Rows from block 3 of the encoder of a small masked image model, named by matrix and row number. Rows with one number within an expert belong to one neuron, the router's apart. Each number is 50 + 10 x the weight over its row's rms, rounded and kept within 0 to 99. All counts start at 0.
Before each expert's rows are labels from the 100 images, of 14848, where the router gives the expert most weight on average: "strongest on" is what is common among them. Only what is clearly more common there than usual is listed. The data: photos of plants, animals and fungi (iNaturalist).
# router: router (encoder.blocks.3.mlp.router.weight, 16x192, trained with AdamW), inputs 0-63
# up: expert up (encoder.blocks.3.mlp.up, 16x96x192), inputs 0-63
# down: expert down (encoder.blocks.3.mlp.down, 16x192x96, transposed), outputs 0-63

# expert 2
strongest on: class Aves; order Passeriformes
router.2:54 50 46 37 46 50 33 53 52 52 46 45 58 43 36 54 61 39 56 42 53 51 45 22 41 52 57 49 60 51 51 68 46 74 38 48 52 51 47 45 43 35 39 48 80 49 52 51 35 53 37 43 54 56 49 42 56 43 31 59 62 50 55 29
up.0:58 43 54 57 58 66 45 49 37 39 69 45 57 52 69 53 30 33 48 78 77 54 32 51 50 32 51 58 48 49 52 38 40 50 57 31 48 46 54 63 66 56 64 48 46 54 41 46 46 63 46 55 46 53 65 43 61 41 39 51 48 34 48 41
down.0:43 51 64 43 56 51 48 64 33 60 40 54 64 43 67 44 51 61 50 67 55 47 42 57 44 63 43 57 55 58 56 78 50 74 69 49 43 35 29 47 55 52 66 46 47 37 56 44 62 67 43 54 67 43 22 55 50 53 58 46 58 48 54 43
up.1:51 53 41 57 44 60 47 46 50 53 40 58 36 37 28 62 52 36 73 40 16 51 51 50 51 43 50 50 59 35 43 57 47 58 61 61 45 50 61 50 60 51 46 69 51 49 74 50 42 44 62 37 57 54 48 63 66 52 45 49 44 52 36 46
down.1:60 41 58 26 47 50 59 57 32 61 46 60 52 58 44 53 37 53 39 51 67 44 37 51 45 33 51 55 57 57 56 79 54 52 46 59 49 60 33 48 65 51 51 49 42 46 49 56 48 48 44 53 60 44 50 36 62 45 56 34 53 57 62 41
up.2:44 49 56 69 44 60 65 60 49 53 49 39 69 34 65 47 39 62 61 64 56 26 69 61 37 43 52 31 44 61 56 46 56 65 53 64 56 50 44 34 40 46 67 52 45 48 44 54 58 43 55 52 34 61 59 44 42 57 52 29 64 60 47 33
down.2:53 50 48 42 55 47 43 58 51 37 57 42 68 38 43 44 47 61 52 57 62 40 62 20 30 50 45 55 56 54 42 45 30 52 43 58 46 60 61 40 50 51 45 53 47 46 40 56 33 41 47 40 51 43 35 31 39 49 46 56 61 61 60 43
up.3:49 36 23 62 43 55 45 51 54 53 46 49 58 43 53 61 83 61 32 37 48 63 36 58 51 55 54 49 46 57 59 38 48 42 38 35 45 41 41 60 50 58 53 48 40 51 60 31 57 46 65 60 47 52 56 64 50 40 33 47 37 54 48 46
down.3:49 61 53 47 57 52 44 53 71 48 60 57 52 63 51 40 50 42 51 53 59 45 48 62 53 64 45 61 48 56 43 58 37 40 47 48 37 56 48 49 55 51 58 51 72 50 51 58 67 50 44 28 66 66 44 38 38 40 51 46 40 34 44 43
up.4:51 68 53 57 60 45 36 56 51 54 45 56 51 47 58 37 58 31 43 46 51 45 57 55 45 56 52 53 60 48 41 55 56 52 46 49 36 42 72 42 50 52 58 55 49 63 51 35 50 42 42 52 38 45 65 52 56 48 50 53 50 49 38 42
down.4:58 44 41 34 52 64 43 46 36 53 39 52 51 50 58 41 49 60 58 46 45 58 41 51 46 50 54 51 40 54 67 64 61 31 40 42 56 40 60 61 65 55 41 36 49 34 41 55 72 39 60 44 37 37 39 57 42 41 65 61 52 38 51 62
up.5:60 57 44 33 56 50 49 54 41 57 45 68 44 47 41 44 46 49 43 59 31 43 57 38 55 40 53 52 77 35 49 52 51 58 59 45 54 43 64 63 47 27 28 55 40 54 52 47 50 48 37 46 40 53 47 48 45 53 40 78 56 35 48 61
down.5:44 62 27 60 46 42 60 53 42 52 44 59 44 43 49 31 38 47 59 53 45 36 57 57 43 36 50 31 61 41 59 42 49 32 60 55 80 30 60 64 53 41 46 58 37 57 25 45 58 47 65 38 44 58 56 48 55 46 57 60 31 54 60 49
up.6:47 53 50 63 45 62 42 53 61 43 57 36 68 52 50 46 50 57 45 64 63 50 50 58 50 48 53 48 40 61 44 43 52 27 51 49 47 53 47 52 64 37 68 75 58 55 48 52 47 46 63 70 55 49 52 25 56 39 40 57 45 52 27 40
down.6:50 79 69 40 58 52 49 48 49 53 51 58 49 57 51 52 45 52 58 55 62 63 32 57 34 49 56 60 60 50 50 50 40 59 52 52 45 52 42 54 48 43 38 55 67 57 63 60 42 69 51 58 53 65 44 49 68 55 66 54 64 32 47 39
up.7:52 47 57 52 69 45 46 60 41 43 36 50 59 41 43 60 55 42 38 53 61 46 49 28 65 53 45 68 30 63 43 47 53 43 47 65 58 55 41 35 43 59 64 52 60 36 44 58 58 53 27 43 50 37 52 41 52 41 48 48 62 59 54 53
down.7:54 60 56 54 66 50 46 51 82 43 40 45 46 39 48 61 47 62 57 38 55 49 68 38 43 36 50 41 50 48 49 46 39 48 49 73 51 41 49 49 55 41 58 54 67 51 49 37 57 38 46 49 38 47 40 68 50 51 57 54 53 47 50 60
up.8:52 58 49 33 41 61 42 60 48 30 46 54 41 42 48 43 38 06 54 49 53 53 55 60 54 44 69 53 62 63 51 61 58 64 58 52 56 46 63 42 74 51 47 46 38 47 44 53 43 62 62 49 59 57 45 45 58 50 52 51 53 46 71 58
down.8:47 41 38 31 34 56 49 56 55 48 48 42 49 55 46 57 53 52 58 37 60 50 47 31 41 61 45 42 50 46 60 48 32 44 32 39 59 76 59 51 49 54 44 43 62 50 52 50 28 38 37 71 48 63 55 50 57 77 47 66 47 52 40 47

# expert 1
strongest on: order Passeriformes
router.1:50 65 60 44 38 56 44 56 49 36 65 50 78 49 53 63 46 63 32 49 40 55 55 37 65 45 32 64 43 43 44 46 47 30 48 52 45 42 47 42 45 51 58 59 57 64 47 56 52 51 51 57 69 39 50 53 48 59 51 58 44 58 52 43
up.0:62 66 31 59 53 39 44 43 48 57 40 44 43 47 33 59 66 43 72 40 39 58 55 48 67 35 49 62 55 52 50 53 69 36 49 54 44 64 55 57 57 44 34 57 51 51 64 40 52 43 62 74 30 55 57 47 40 65 62 54 49 47 45 35
down.0:58 46 40 51 51 57 44 42 45 44 47 39 58 57 50 66 42 47 63 34 47 45 40 46 39 52 51 39 49 53 81 43 55 52 57 56 45 55 47 53 32 48 43 48 55 57 65 47 46 55 69 45 38 56 39 53 52 41 41 74 67 52 40 57
up.1:55 58 46 33 25 33 62 47 48 51 49 48 43 50 37 37 55 32 51 44 63 41 46 43 49 61 48 60 50 48 64 58 60 37 48 67 55 50 49 58 61 91 36 44 60 55 53 57 32 48 50 46 58 67 58 47 50 50 42 47 39 55 48 48
down.1:44 60 50 61 75 65 67 50 56 48 69 57 41 49 42 59 57 44 51 47 54 50 58 46 39 46 61 63 33 50 53 60 48 77 54 19 52 41 53 48 53 29 45 72 57 52 63 37 53 53 52 63 40 70 44 37 54 53 43 56 48 47 49 40
up.2:49 48 47 50 44 56 53 53 48 43 51 56 53 31 61 42 54 65 55 39 47 61 68 56 37 33 69 46 60 56 26 43 53 47 46 49 45 56 56 59 56 54 44 56 35 63 50 46 39 48 47 56 58 45 36 47 46 59 55 55 39 50 45 62
down.2:49 57 43 45 39 56 32 69 42 60 25 40 46 62 46 50 50 59 59 60 59 49 62 42 56 42 49 47 44 63 52 46 45 59 59 61 55 40 51 61 48 51 50 46 35 53 40 38 70 55 50 50 59 52 34 60 44 48 46 43 66 51 44 56
up.3:48 50 61 69 64 56 51 47 61 47 59 43 46 50 39 51 61 58 49 55 66 55 41 38 43 46 44 57 36 51 61 39 43 33 51 46 49 49 40 54 61 46 64 76 53 67 51 44 56 37 28 48 58 47 51 44 51 57 54 58 49 57 41 23
down.3:54 52 34 52 53 42 46 48 44 33 50 43 65 58 37 37 47 41 60 56 53 45 56 52 46 60 54 55 43 60 51 55 67 65 69 53 45 37 40 56 38 52 50 37 59 48 44 55 32 63 49 39 45 55 51 47 70 59 47 74 34 44 54 35
up.4:56 59 71 42 65 42 43 33 48 48 54 42 49 49 39 53 49 43 49 48 51 56 57 44 74 68 61 67 42 40 64 52 60 47 61 47 67 63 63 41 71 39 65 37 49 47 39 59 50 42 56 53 60 59 50 49 50 57 41 48 48 45 47 49
down.4:57 62 37 60 59 51 42 70 42 59 56 41 25 57 62 57 47 53 66 56 49 54 35 45 61 70 39 62 37 49 36 44 54 51 59 58 48 49 60 38 54 49 54 51 40 52 54 26 39 38 44 48 57 53 29 41 44 30 59 59 55 64 50 45
up.5:53 43 62 61 52 49 50 46 53 57 53 46 68 54 50 47 39 65 48 60 39 57 65 67 50 70 41 26 68 42 49 40 50 33 41 50 59 51 62 55 64 39 56 47 40 48 51 50 71 46 62 40 54 44 60 36 50 54 43 45 48 49 50 52
down.5:45 50 66 51 53 69 40 52 65 64 68 67 67 57 67 36 30 37 53 44 63 49 66 48 50 47 42 55 52 51 58 50 60 54 59 40 38 68 66 31 60 54 64 47 52 48 52 35 57 42 36 52 44 34 54 60 54 50 43 43 57 39 45 48
up.6:64 65 74 65 56 54 54 50 43 56 46 55 65 56 52 37 52 76 62 52 42 55 69 39 55 30 49 50 42 52 27 40 47 29 46 58 61 48 61 57 41 48 52 59 47 51 45 53 59 43 49 50 56 41 48 35 48 59 44 65 67 45 41 55
down.6:43 51 27 31 55 49 39 39 56 52 52 65 36 57 41 63 35 33 60 33 69 45 36 53 46 40 48 39 58 70 61 61 42 64 46 51 43 40 44 49 54 50 29 33 68 58 48 51 32 48 56 52 65 47 61 63 40 45 53 63 56 41 57 67
up.7:50 57 31 66 45 52 67 44 50 45 54 63 47 47 65 67 52 56 59 65 36 59 54 60 56 46 59 61 53 54 39 57 67 45 58 46 46 65 57 47 50 57 49 62 43 41 42 44 27 63 46 66 54 51 38 52 34 36 59 57 54 53 46 56
down.7:49 45 59 51 24 54 40 54 45 50 56 51 50 32 49 63 45 45 45 61 51 47 46 46 46 63 58 57 49 44 55 47 40 66 41 41 59 46 25 50 62 61 47 51 51 29 50 53 42 58 38 49 64 62 58 38 45 30 39 44 49 48 65 46
up.8:53 43 48 60 42 44 31 37 53 56 57 52 60 49 46 41 59 43 52 48 44 55 62 45 54 52 56 72 40 48 49 56 42 58 51 53 45 46 42 63 49 39 44 60 73 69 44 43 64 42 42 31 58 53 50 49 35 42 65 78 51 36 44 47
down.8:28 29 51 55 40 60 53 55 60 43 59 49 48 55 37 48 57 51 65 53 63 53 33 37 27 46 51 63 47 50 59 49 45 55 31 53 25 57 54 56 45 61 50 54 60 46 62 54 45 58 48 53 60 47 46 49 50 62 41 60 30 53 45 40

# expert 13
strongest on: class Aves; phylum Chordata; order Passeriformes
router.13:46 51 59 57 71 48 28 51 46 48 55 53 33 55 61 46 40 21 55 78 58 44 49 74 45 63 66 54 38 58 48 51 56 61 51 52 52 45 51 55 53 52 67 57 42 25 52 45 28 52 45 64 46 39 51 42 63 55 53 53 58 33 49 36
up.0:53 51 64 57 39 75 53 48 49 52 48 49 41 54 58 46 36 48 25 54 48 45 60 59 31 39 37 43 57 52 58 56 53 48 38 54 53 52 48 47 43 71 60 50 60 74 43 54 75 59 48 73 41 56 53 58 48 38 67 47 57 48 48 32
down.0:59 45 68 48 48 54 52 53 41 59 41 53 43 58 41 66 58 30 57 48 53 40 59 45 43 39 37 52 52 67 40 50 43 55 54 63 41 48 57 36 37 45 43 35 59 51 43 70 40 50 52 54 45 41 56 40 46 60 55 71 48 47 67 64
up.1:57 51 59 52 48 54 39 58 42 67 52 55 62 50 41 65 43 64 59 56 65 55 53 43 63 53 60 41 34 48 50 51 51 59 56 71 53 56 47 47 44 36 62 55 64 35 56 62 54 50 43 44 52 56 49 37 48 55 55 58 62 70 58 48
down.1:51 40 52 50 55 70 51 60 46 47 43 52 30 50 25 40 67 41 43 68 64 49 45 59 55 47 56 59 67 78 66 42 36 43 42 42 38 53 56 45 50 44 42 47 48 58 47 54 48 48 41 41 47 42 52 38 34 54 39 61 45 51 51 53
up.2:43 44 42 43 70 57 57 32 41 45 27 40 58 54 27 40 55 33 63 56 39 48 48 57 47 48 59 42 51 57 36 40 56 27 56 47 55 49 53 42 45 66 36 73 54 47 56 59 58 48 58 33 68 54 65 38 49 36 50 45 57 65 57 45
down.2:38 57 63 41 39 45 60 45 50 54 49 32 52 43 55 44 33 52 46 40 49 40 45 70 51 62 53 58 43 55 59 66 62 56 60 55 46 49 35 30 44 66 44 42 56 50 46 58 37 41 49 69 49 50 33 32 49 61 42 44 55 61 61 76
up.3:51 25 49 55 60 63 51 49 37 54 38 43 46 50 66 47 37 40 49 60 44 32 54 65 37 65 52 28 51 54 57 52 46 45 39 44 44 58 49 59 48 42 40 54 44 50 59 46 31 60 78 56 30 62 59 48 59 39 59 49 57 49 52 47
down.3:55 48 55 45 47 45 63 60 41 62 57 54 45 51 46 64 42 45 65 32 51 45 34 66 42 41 55 50 63 65 56 44 53 47 70 66 47 50 49 70 48 61 50 60 49 36 54 51 36 53 33 60 32 40 55 48 43 44 50 46 48 39 49 68
up.4:53 30 53 33 63 55 66 48 39 47 66 51 50 46 55 61 45 30 57 49 62 38 50 58 42 54 62 41 47 56 61 50 46 60 71 54 57 51 36 53 53 64 66 73 45 47 52 56 38 54 54 54 41 48 59 60 65 55 52 41 46 48 52 17
down.4:53 55 55 49 52 61 51 58 54 56 39 56 40 36 45 42 47 56 48 31 19 47 49 48 45 26 54 35 44 53 61 54 66 42 52 43 57 45 57 52 47 52 36 48 53 50 43 45 65 30 51 45 56 54 54 33 39 56 56 48 54 55 46 50
up.5:38 54 80 54 66 62 47 27 30 56 65 42 57 59 60 41 24 49 55 68 47 53 41 55 52 50 46 55 38 57 54 60 55 69 49 60 47 47 55 57 56 48 51 51 54 42 40 47 44 78 34 45 29 52 45 49 53 46 42 34 56 41 41 36
down.5:47 62 51 70 64 69 67 49 52 50 53 58 59 55 53 59 49 56 60 49 53 40 41 74 65 43 44 45 45 45 47 35 58 43 55 49 51 52 44 37 61 41 52 64 44 43 46 33 61 40 38 51 33 44 56 48 50 37 42 42 51 51 45 37
up.6:47 67 28 49 48 54 59 50 33 31 58 54 61 63 59 60 53 41 54 62 56 50 45 39 47 46 52 43 49 66 38 54 45 41 48 50 48 31 66 45 51 62 51 45 48 47 58 53 26 63 26 66 74 48 52 38 51 48 49 47 47 49 54 51
down.6:37 70 31 59 33 56 50 59 56 43 59 58 38 53 38 66 29 31 30 54 53 39 53 55 55 55 48 61 50 49 42 57 50 72 31 42 44 41 42 53 46 46 62 60 43 63 50 46 48 44 43 57 59 52 65 43 64 38 40 53 43 43 49 37
up.7:45 51 41 56 41 49 46 40 65 46 39 63 49 36 56 50 38 36 35 66 73 62 38 67 50 61 62 57 44 50 59 55 58 65 51 53 47 52 34 38 40 64 45 52 53 46 49 49 49 54 77 62 56 53 53 62 62 49 51 49 61 52 54 49
down.7:56 32 53 56 49 63 29 67 53 42 55 54 35 55 35 36 56 57 50 32 54 41 61 56 36 57 37 55 52 60 42 45 42 65 46 49 61 62 48 39 38 56 54 50 56 51 52 50 23 54 33 50 45 54 25 50 47 59 65 45 49 68 53 46
up.8:49 59 41 52 47 45 50 45 55 45 68 51 77 46 35 37 37 52 48 41 48 48 53 81 50 53 46 57 46 49 68 33 37 47 52 55 54 70 33 51 51 70 49 72 57 57 45 45 32 56 71 59 25 50 56 32 39 57 55 54 53 41 42 50
down.8:54 47 65 40 51 44 50 39 41 36 48 62 46 38 42 49 53 52 49 41 44 79 47 28 31 37 54 50 40 43 57 67 52 44 67 60 55 43 60 50 42 46 57 46 52 43 53 56 60 39 51 59 56 38 44 62 36 57 57 53 55 45 69 42

# expert 6
strongest on: phylum Tracheophyta; kingdom Plantae
router.6:54 48 41 54 48 43 43 47 38 52 56 57 35 65 33 46 55 62 51 53 60 60 56 48 52 42 42 42 54 52 46 49 56 50 53 56 51 41 39 44 52 45 40 42 48 54 30 45 71 42 52 26 39 41 42 28 38 67 50 37 51 57 48 76
up.0:46 26 48 51 47 70 54 37 44 56 47 69 57 42 48 60 50 61 39 56 51 46 50 41 56 35 32 45 61 62 47 53 66 41 60 48 35 56 60 41 57 46 46 45 61 55 62 48 30 66 54 55 62 56 60 57 41 34 57 52 46 58 55 57
down.0:52 31 57 41 48 51 42 31 41 47 41 42 73 51 39 63 47 46 40 36 49 48 44 44 38 35 59 56 65 42 38 52 62 67 51 55 46 88 59 61 53 55 35 44 58 45 48 64 45 54 48 43 40 35 43 50 44 39 48 57 52 38 46 60
up.1:36 42 62 52 36 70 59 43 69 56 58 71 45 50 48 47 50 59 55 49 63 43 58 43 52 53 52 42 49 54 52 46 77 45 30 45 32 58 53 46 59 51 59 45 58 48 60 47 50 63 51 44 36 56 51 43 42 28 49 39 45 56 48 71
down.1:49 56 53 53 51 39 45 54 52 40 54 43 49 61 59 66 57 60 53 53 51 50 49 61 72 64 52 54 56 44 46 43 43 44 39 48 54 22 51 27 51 45 49 35 36 53 41 59 35 46 42 45 48 44 55 37 54 42 38 54 56 40 37 67
up.2:44 68 49 39 52 62 51 45 49 63 46 72 45 51 55 40 56 71 42 57 41 50 66 50 42 32 36 43 56 54 61 52 76 55 58 36 62 50 67 66 55 36 41 57 56 66 55 42 50 58 45 61 49 56 60 49 32 47 46 43 52 48 42 41
down.2:60 40 50 48 51 58 37 41 51 47 67 39 58 64 46 46 45 42 47 68 67 50 39 49 48 50 27 62 48 51 51 70 41 68 38 50 55 46 37 52 50 59 50 58 62 44 26 50 30 46 45 42 60 37 42 47 62 40 54 43 67 42 72 50
up.3:46 39 56 39 51 52 54 31 58 76 46 79 43 54 46 59 54 49 51 46 45 55 54 61 59 58 32 39 50 56 50 57 76 38 55 49 45 57 60 60 61 34 64 47 55 46 71 52 55 57 60 61 44 57 56 50 70 52 40 60 48 41 52 36
down.3:41 42 27 63 53 65 51 52 48 45 56 56 44 48 72 39 59 45 50 54 58 58 64 64 49 51 49 54 46 33 59 34 54 43 47 66 45 50 61 56 34 50 49 45 60 57 33 43 52 52 52 45 65 45 68 55 63 51 34 28 48 52 48 38
up.4:33 46 60 56 47 54 55 40 54 34 52 75 44 53 49 67 47 51 59 51 48 47 57 51 40 58 48 51 64 58 54 55 69 42 60 50 62 65 54 47 61 53 58 58 55 50 80 37 48 61 60 54 61 54 58 43 56 41 44 54 29 55 44 42
down.4:67 50 50 46 44 51 43 51 40 57 59 46 49 43 43 74 28 48 61 46 43 56 53 52 51 46 39 47 55 34 47 57 49 62 63 46 57 76 52 50 43 52 73 58 64 55 45 42 62 65 49 43 48 63 56 50 52 56 44 51 45 49 54 54
up.5:45 40 46 37 68 62 54 33 52 50 48 65 64 59 48 46 74 55 53 63 49 38 61 60 49 45 50 46 51 60 41 56 73 49 44 60 42 65 50 60 37 44 42 35 55 41 67 51 44 39 52 54 42 59 67 52 53 43 32 41 58 58 47 54
down.5:48 64 35 58 59 56 48 38 59 37 59 69 51 67 45 38 47 47 49 38 49 39 37 59 42 36 37 54 61 32 53 50 30 42 65 57 40 50 57 66 50 45 47 57 62 75 48 68 60 61 54 57 25 56 61 54 54 56 41 58 46 52 40 41
up.6:43 49 47 53 55 64 51 37 61 33 29 77 54 43 52 49 58 44 51 51 54 35 68 50 41 37 46 50 43 68 52 33 79 51 54 42 42 44 62 61 54 40 53 52 45 54 66 40 34 65 49 64 54 56 64 60 48 42 44 61 50 59 36 63
down.6:58 31 39 43 45 60 24 52 69 58 42 48 45 52 52 46 52 33 50 49 68 57 45 51 43 29 40 41 51 54 63 59 53 62 52 46 45 55 55 38 55 50 49 31 52 35 55 44 60 53 48 57 52 46 70 51 57 64 38 39 59 47 48 70
up.7:59 50 59 45 54 55 54 42 52 56 40 87 44 49 51 58 57 42 47 42 41 32 57 58 46 63 44 53 64 59 32 48 56 51 38 47 48 59 49 52 58 44 55 57 39 43 63 54 38 58 51 58 63 54 66 48 48 47 42 53 40 62 51 45
down.7:42 45 63 36 49 66 50 40 70 53 69 49 54 55 51 57 59 51 42 49 51 38 32 42 58 54 31 48 42 54 46 44 47 42 27 53 48 60 42 37 46 51 43 41 72 58 55 70 42 49 44 63 54 47 39 51 44 39 66 51 65 51 44 40
up.8:54 45 50 46 50 64 61 31 48 52 40 58 63 63 47 44 47 44 57 43 67 25 55 46 55 50 54 47 51 45 46 38 58 73 57 43 53 61 51 33 47 48 55 42 40 53 51 44 49 59 50 43 49 55 53 39 44 58 50 62 51 52 36 41
down.8:41 24 50 57 48 66 35 39 47 36 45 56 49 40 47 57 35 61 52 63 56 53 56 59 48 48 61 53 53 59 64 50 46 64 50 42 26 58 65 49 47 48 46 48 49 44 51 54 59 63 65 50 46 32 49 51 48 51 54 50 30 48 45 41

# expert 5
strongest on: phylum Chordata; class Aves; order Anseriformes; family: Anatidae
router.5:52 49 61 53 51 50 42 46 48 52 36 57 60 50 54 41 41 64 56 52 51 51 55 26 49 49 58 63 45 41 45 70 58 44 61 59 54 41 43 42 52 38 64 46 57 59 55 53 57 44 71 41 46 56 39 32 54 52 51 47 42 64 45 64
up.0:52 51 66 44 44 67 50 43 42 48 27 50 48 64 40 64 56 64 49 69 50 54 44 66 45 32 45 49 53 48 27 49 48 61 43 56 38 62 48 50 46 50 43 55 69 34 43 49 50 27 52 38 62 49 40 46 50 64 54 55 41 80 49 46
down.0:45 45 54 43 42 63 49 48 29 54 43 63 65 41 37 60 60 69 46 56 54 47 67 50 58 50 44 43 49 50 66 66 60 54 46 59 62 40 56 49 43 55 31 63 69 30 41 42 57 30 70 23 51 42 42 30 48 57 52 49 46 59 66 65
up.1:48 74 84 58 43 54 39 52 56 48 45 48 56 41 45 61 45 56 43 50 72 40 55 52 45 48 50 70 48 47 56 46 65 46 59 72 55 54 59 48 51 49 69 52 55 41 46 40 77 32 44 64 60 46 52 48 48 44 53 57 49 57 66 34
down.1:39 63 43 28 53 46 45 52 44 53 37 60 47 44 35 57 52 40 57 38 50 44 38 61 43 60 67 36 64 51 49 51 53 47 58 35 31 61 36 51 56 47 45 34 50 57 46 49 49 39 45 49 57 39 59 73 50 35 35 51 57 53 61 66
up.2:61 37 44 54 65 61 46 49 35 53 52 48 24 47 40 50 46 47 66 79 52 56 51 41 46 71 41 44 46 37 48 64 55 58 69 51 39 56 58 62 50 50 42 59 69 52 44 62 53 43 63 13 55 44 58 76 52 43 44 28 52 52 45 61
down.2:58 45 63 75 35 73 45 49 62 40 59 38 72 51 41 65 48 47 59 51 52 57 58 33 42 67 47 60 65 55 51 44 40 42 72 51 42 57 46 38 49 48 47 44 60 51 50 40 44 49 47 49 43 42 51 48 53 50 61 45 43 43 53 54
up.3:40 64 64 30 47 61 44 63 57 53 46 48 38 64 44 50 39 36 43 56 25 49 58 41 37 54 45 37 58 44 64 51 43 55 47 58 34 59 57 52 37 51 49 52 56 75 48 45 51 43 52 49 56 58 52 40 51 56 53 62 61 45 44 41
down.3:44 42 44 66 48 51 61 49 55 43 59 34 52 52 59 59 30 52 40 54 43 48 50 43 32 33 60 60 47 42 42 37 29 42 45 60 58 43 45 49 53 42 59 50 49 46 40 62 70 49 52 39 32 46 37 51 39 47 47 45 39 50 48 48
up.4:55 49 46 48 59 42 53 57 52 44 73 57 47 40 46 42 48 31 57 49 68 57 63 50 39 53 56 42 50 40 49 64 44 52 41 44 42 71 52 47 36 54 56 34 43 34 35 53 53 39 53 52 38 42 44 35 48 51 45 60 46 84 45 58
down.4:37 60 52 48 43 57 37 72 58 65 50 38 50 65 58 42 35 39 54 62 61 55 64 48 53 58 58 48 59 42 37 45 54 43 46 31 48 48 60 36 55 50 56 43 45 63 55 47 34 64 48 37 56 47 29 52 41 55 44 58 45 73 58 46
up.5:33 55 77 59 64 48 37 48 54 55 39 60 66 56 61 29 41 40 36 65 68 41 49 46 37 54 44 38 52 50 37 73 65 45 62 63 57 47 58 43 54 37 60 57 55 42 51 44 40 57 61 43 41 46 54 34 58 43 41 47 49 54 42 51
down.5:44 42 58 53 56 40 67 46 62 54 51 56 42 57 35 38 79 37 40 22 58 51 41 51 41 62 48 38 44 41 61 52 29 41 52 54 36 58 44 56 48 40 68 59 56 54 68 49 56 46 51 50 44 75 52 48 50 47 47 54 45 53 50 48
up.6:54 44 30 57 75 62 42 60 41 54 24 58 66 33 59 67 42 35 39 53 48 52 34 55 61 35 53 51 46 46 40 48 48 49 50 40 42 58 55 66 52 58 48 66 56 65 36 44 46 54 59 39 48 39 51 49 52 45 43 48 48 59 42 64
down.6:44 38 48 33 51 54 49 37 29 51 64 55 58 48 56 41 50 43 26 55 40 54 61 44 34 41 44 67 66 35 57 52 44 68 59 36 41 50 64 65 55 64 48 65 50 56 58 68 44 55 58 49 53 60 58 65 37 55 56 44 40 44 50 50
up.7:57 64 46 51 36 51 42 44 43 36 37 65 46 57 31 63 42 42 49 44 55 63 46 58 59 40 49 65 38 44 55 53 64 42 48 56 53 50 53 44 51 65 61 51 36 53 52 41 48 49 59 40 36 43 64 52 62 43 64 42 37 37 49 44
down.7:46 52 42 37 57 54 50 43 58 46 48 46 69 40 62 33 52 42 47 64 49 44 42 53 38 43 57 53 54 59 86 63 45 43 59 44 48 31 28 53 43 65 61 39 67 57 65 46 54 54 51 61 46 41 56 59 40 41 58 49 50 36 44 29
up.8:62 32 35 46 32 57 51 56 35 55 49 64 47 52 48 51 48 43 46 48 47 37 58 69 43 62 68 48 47 51 34 45 63 57 54 54 29 36 29 51 60 31 50 52 70 69 42 55 48 43 56 37 21 53 37 62 50 32 52 50 44 62 53 44
down.8:63 46 58 47 52 51 35 36 46 54 48 42 41 48 51 42 57 61 61 66 45 43 52 42 51 57 64 44 40 47 41 58 41 39 51 67 37 61 34 59 48 44 55 29 47 61 65 47 56 62 41 53 53 31 59 72 52 39 47 65 56 56 36 39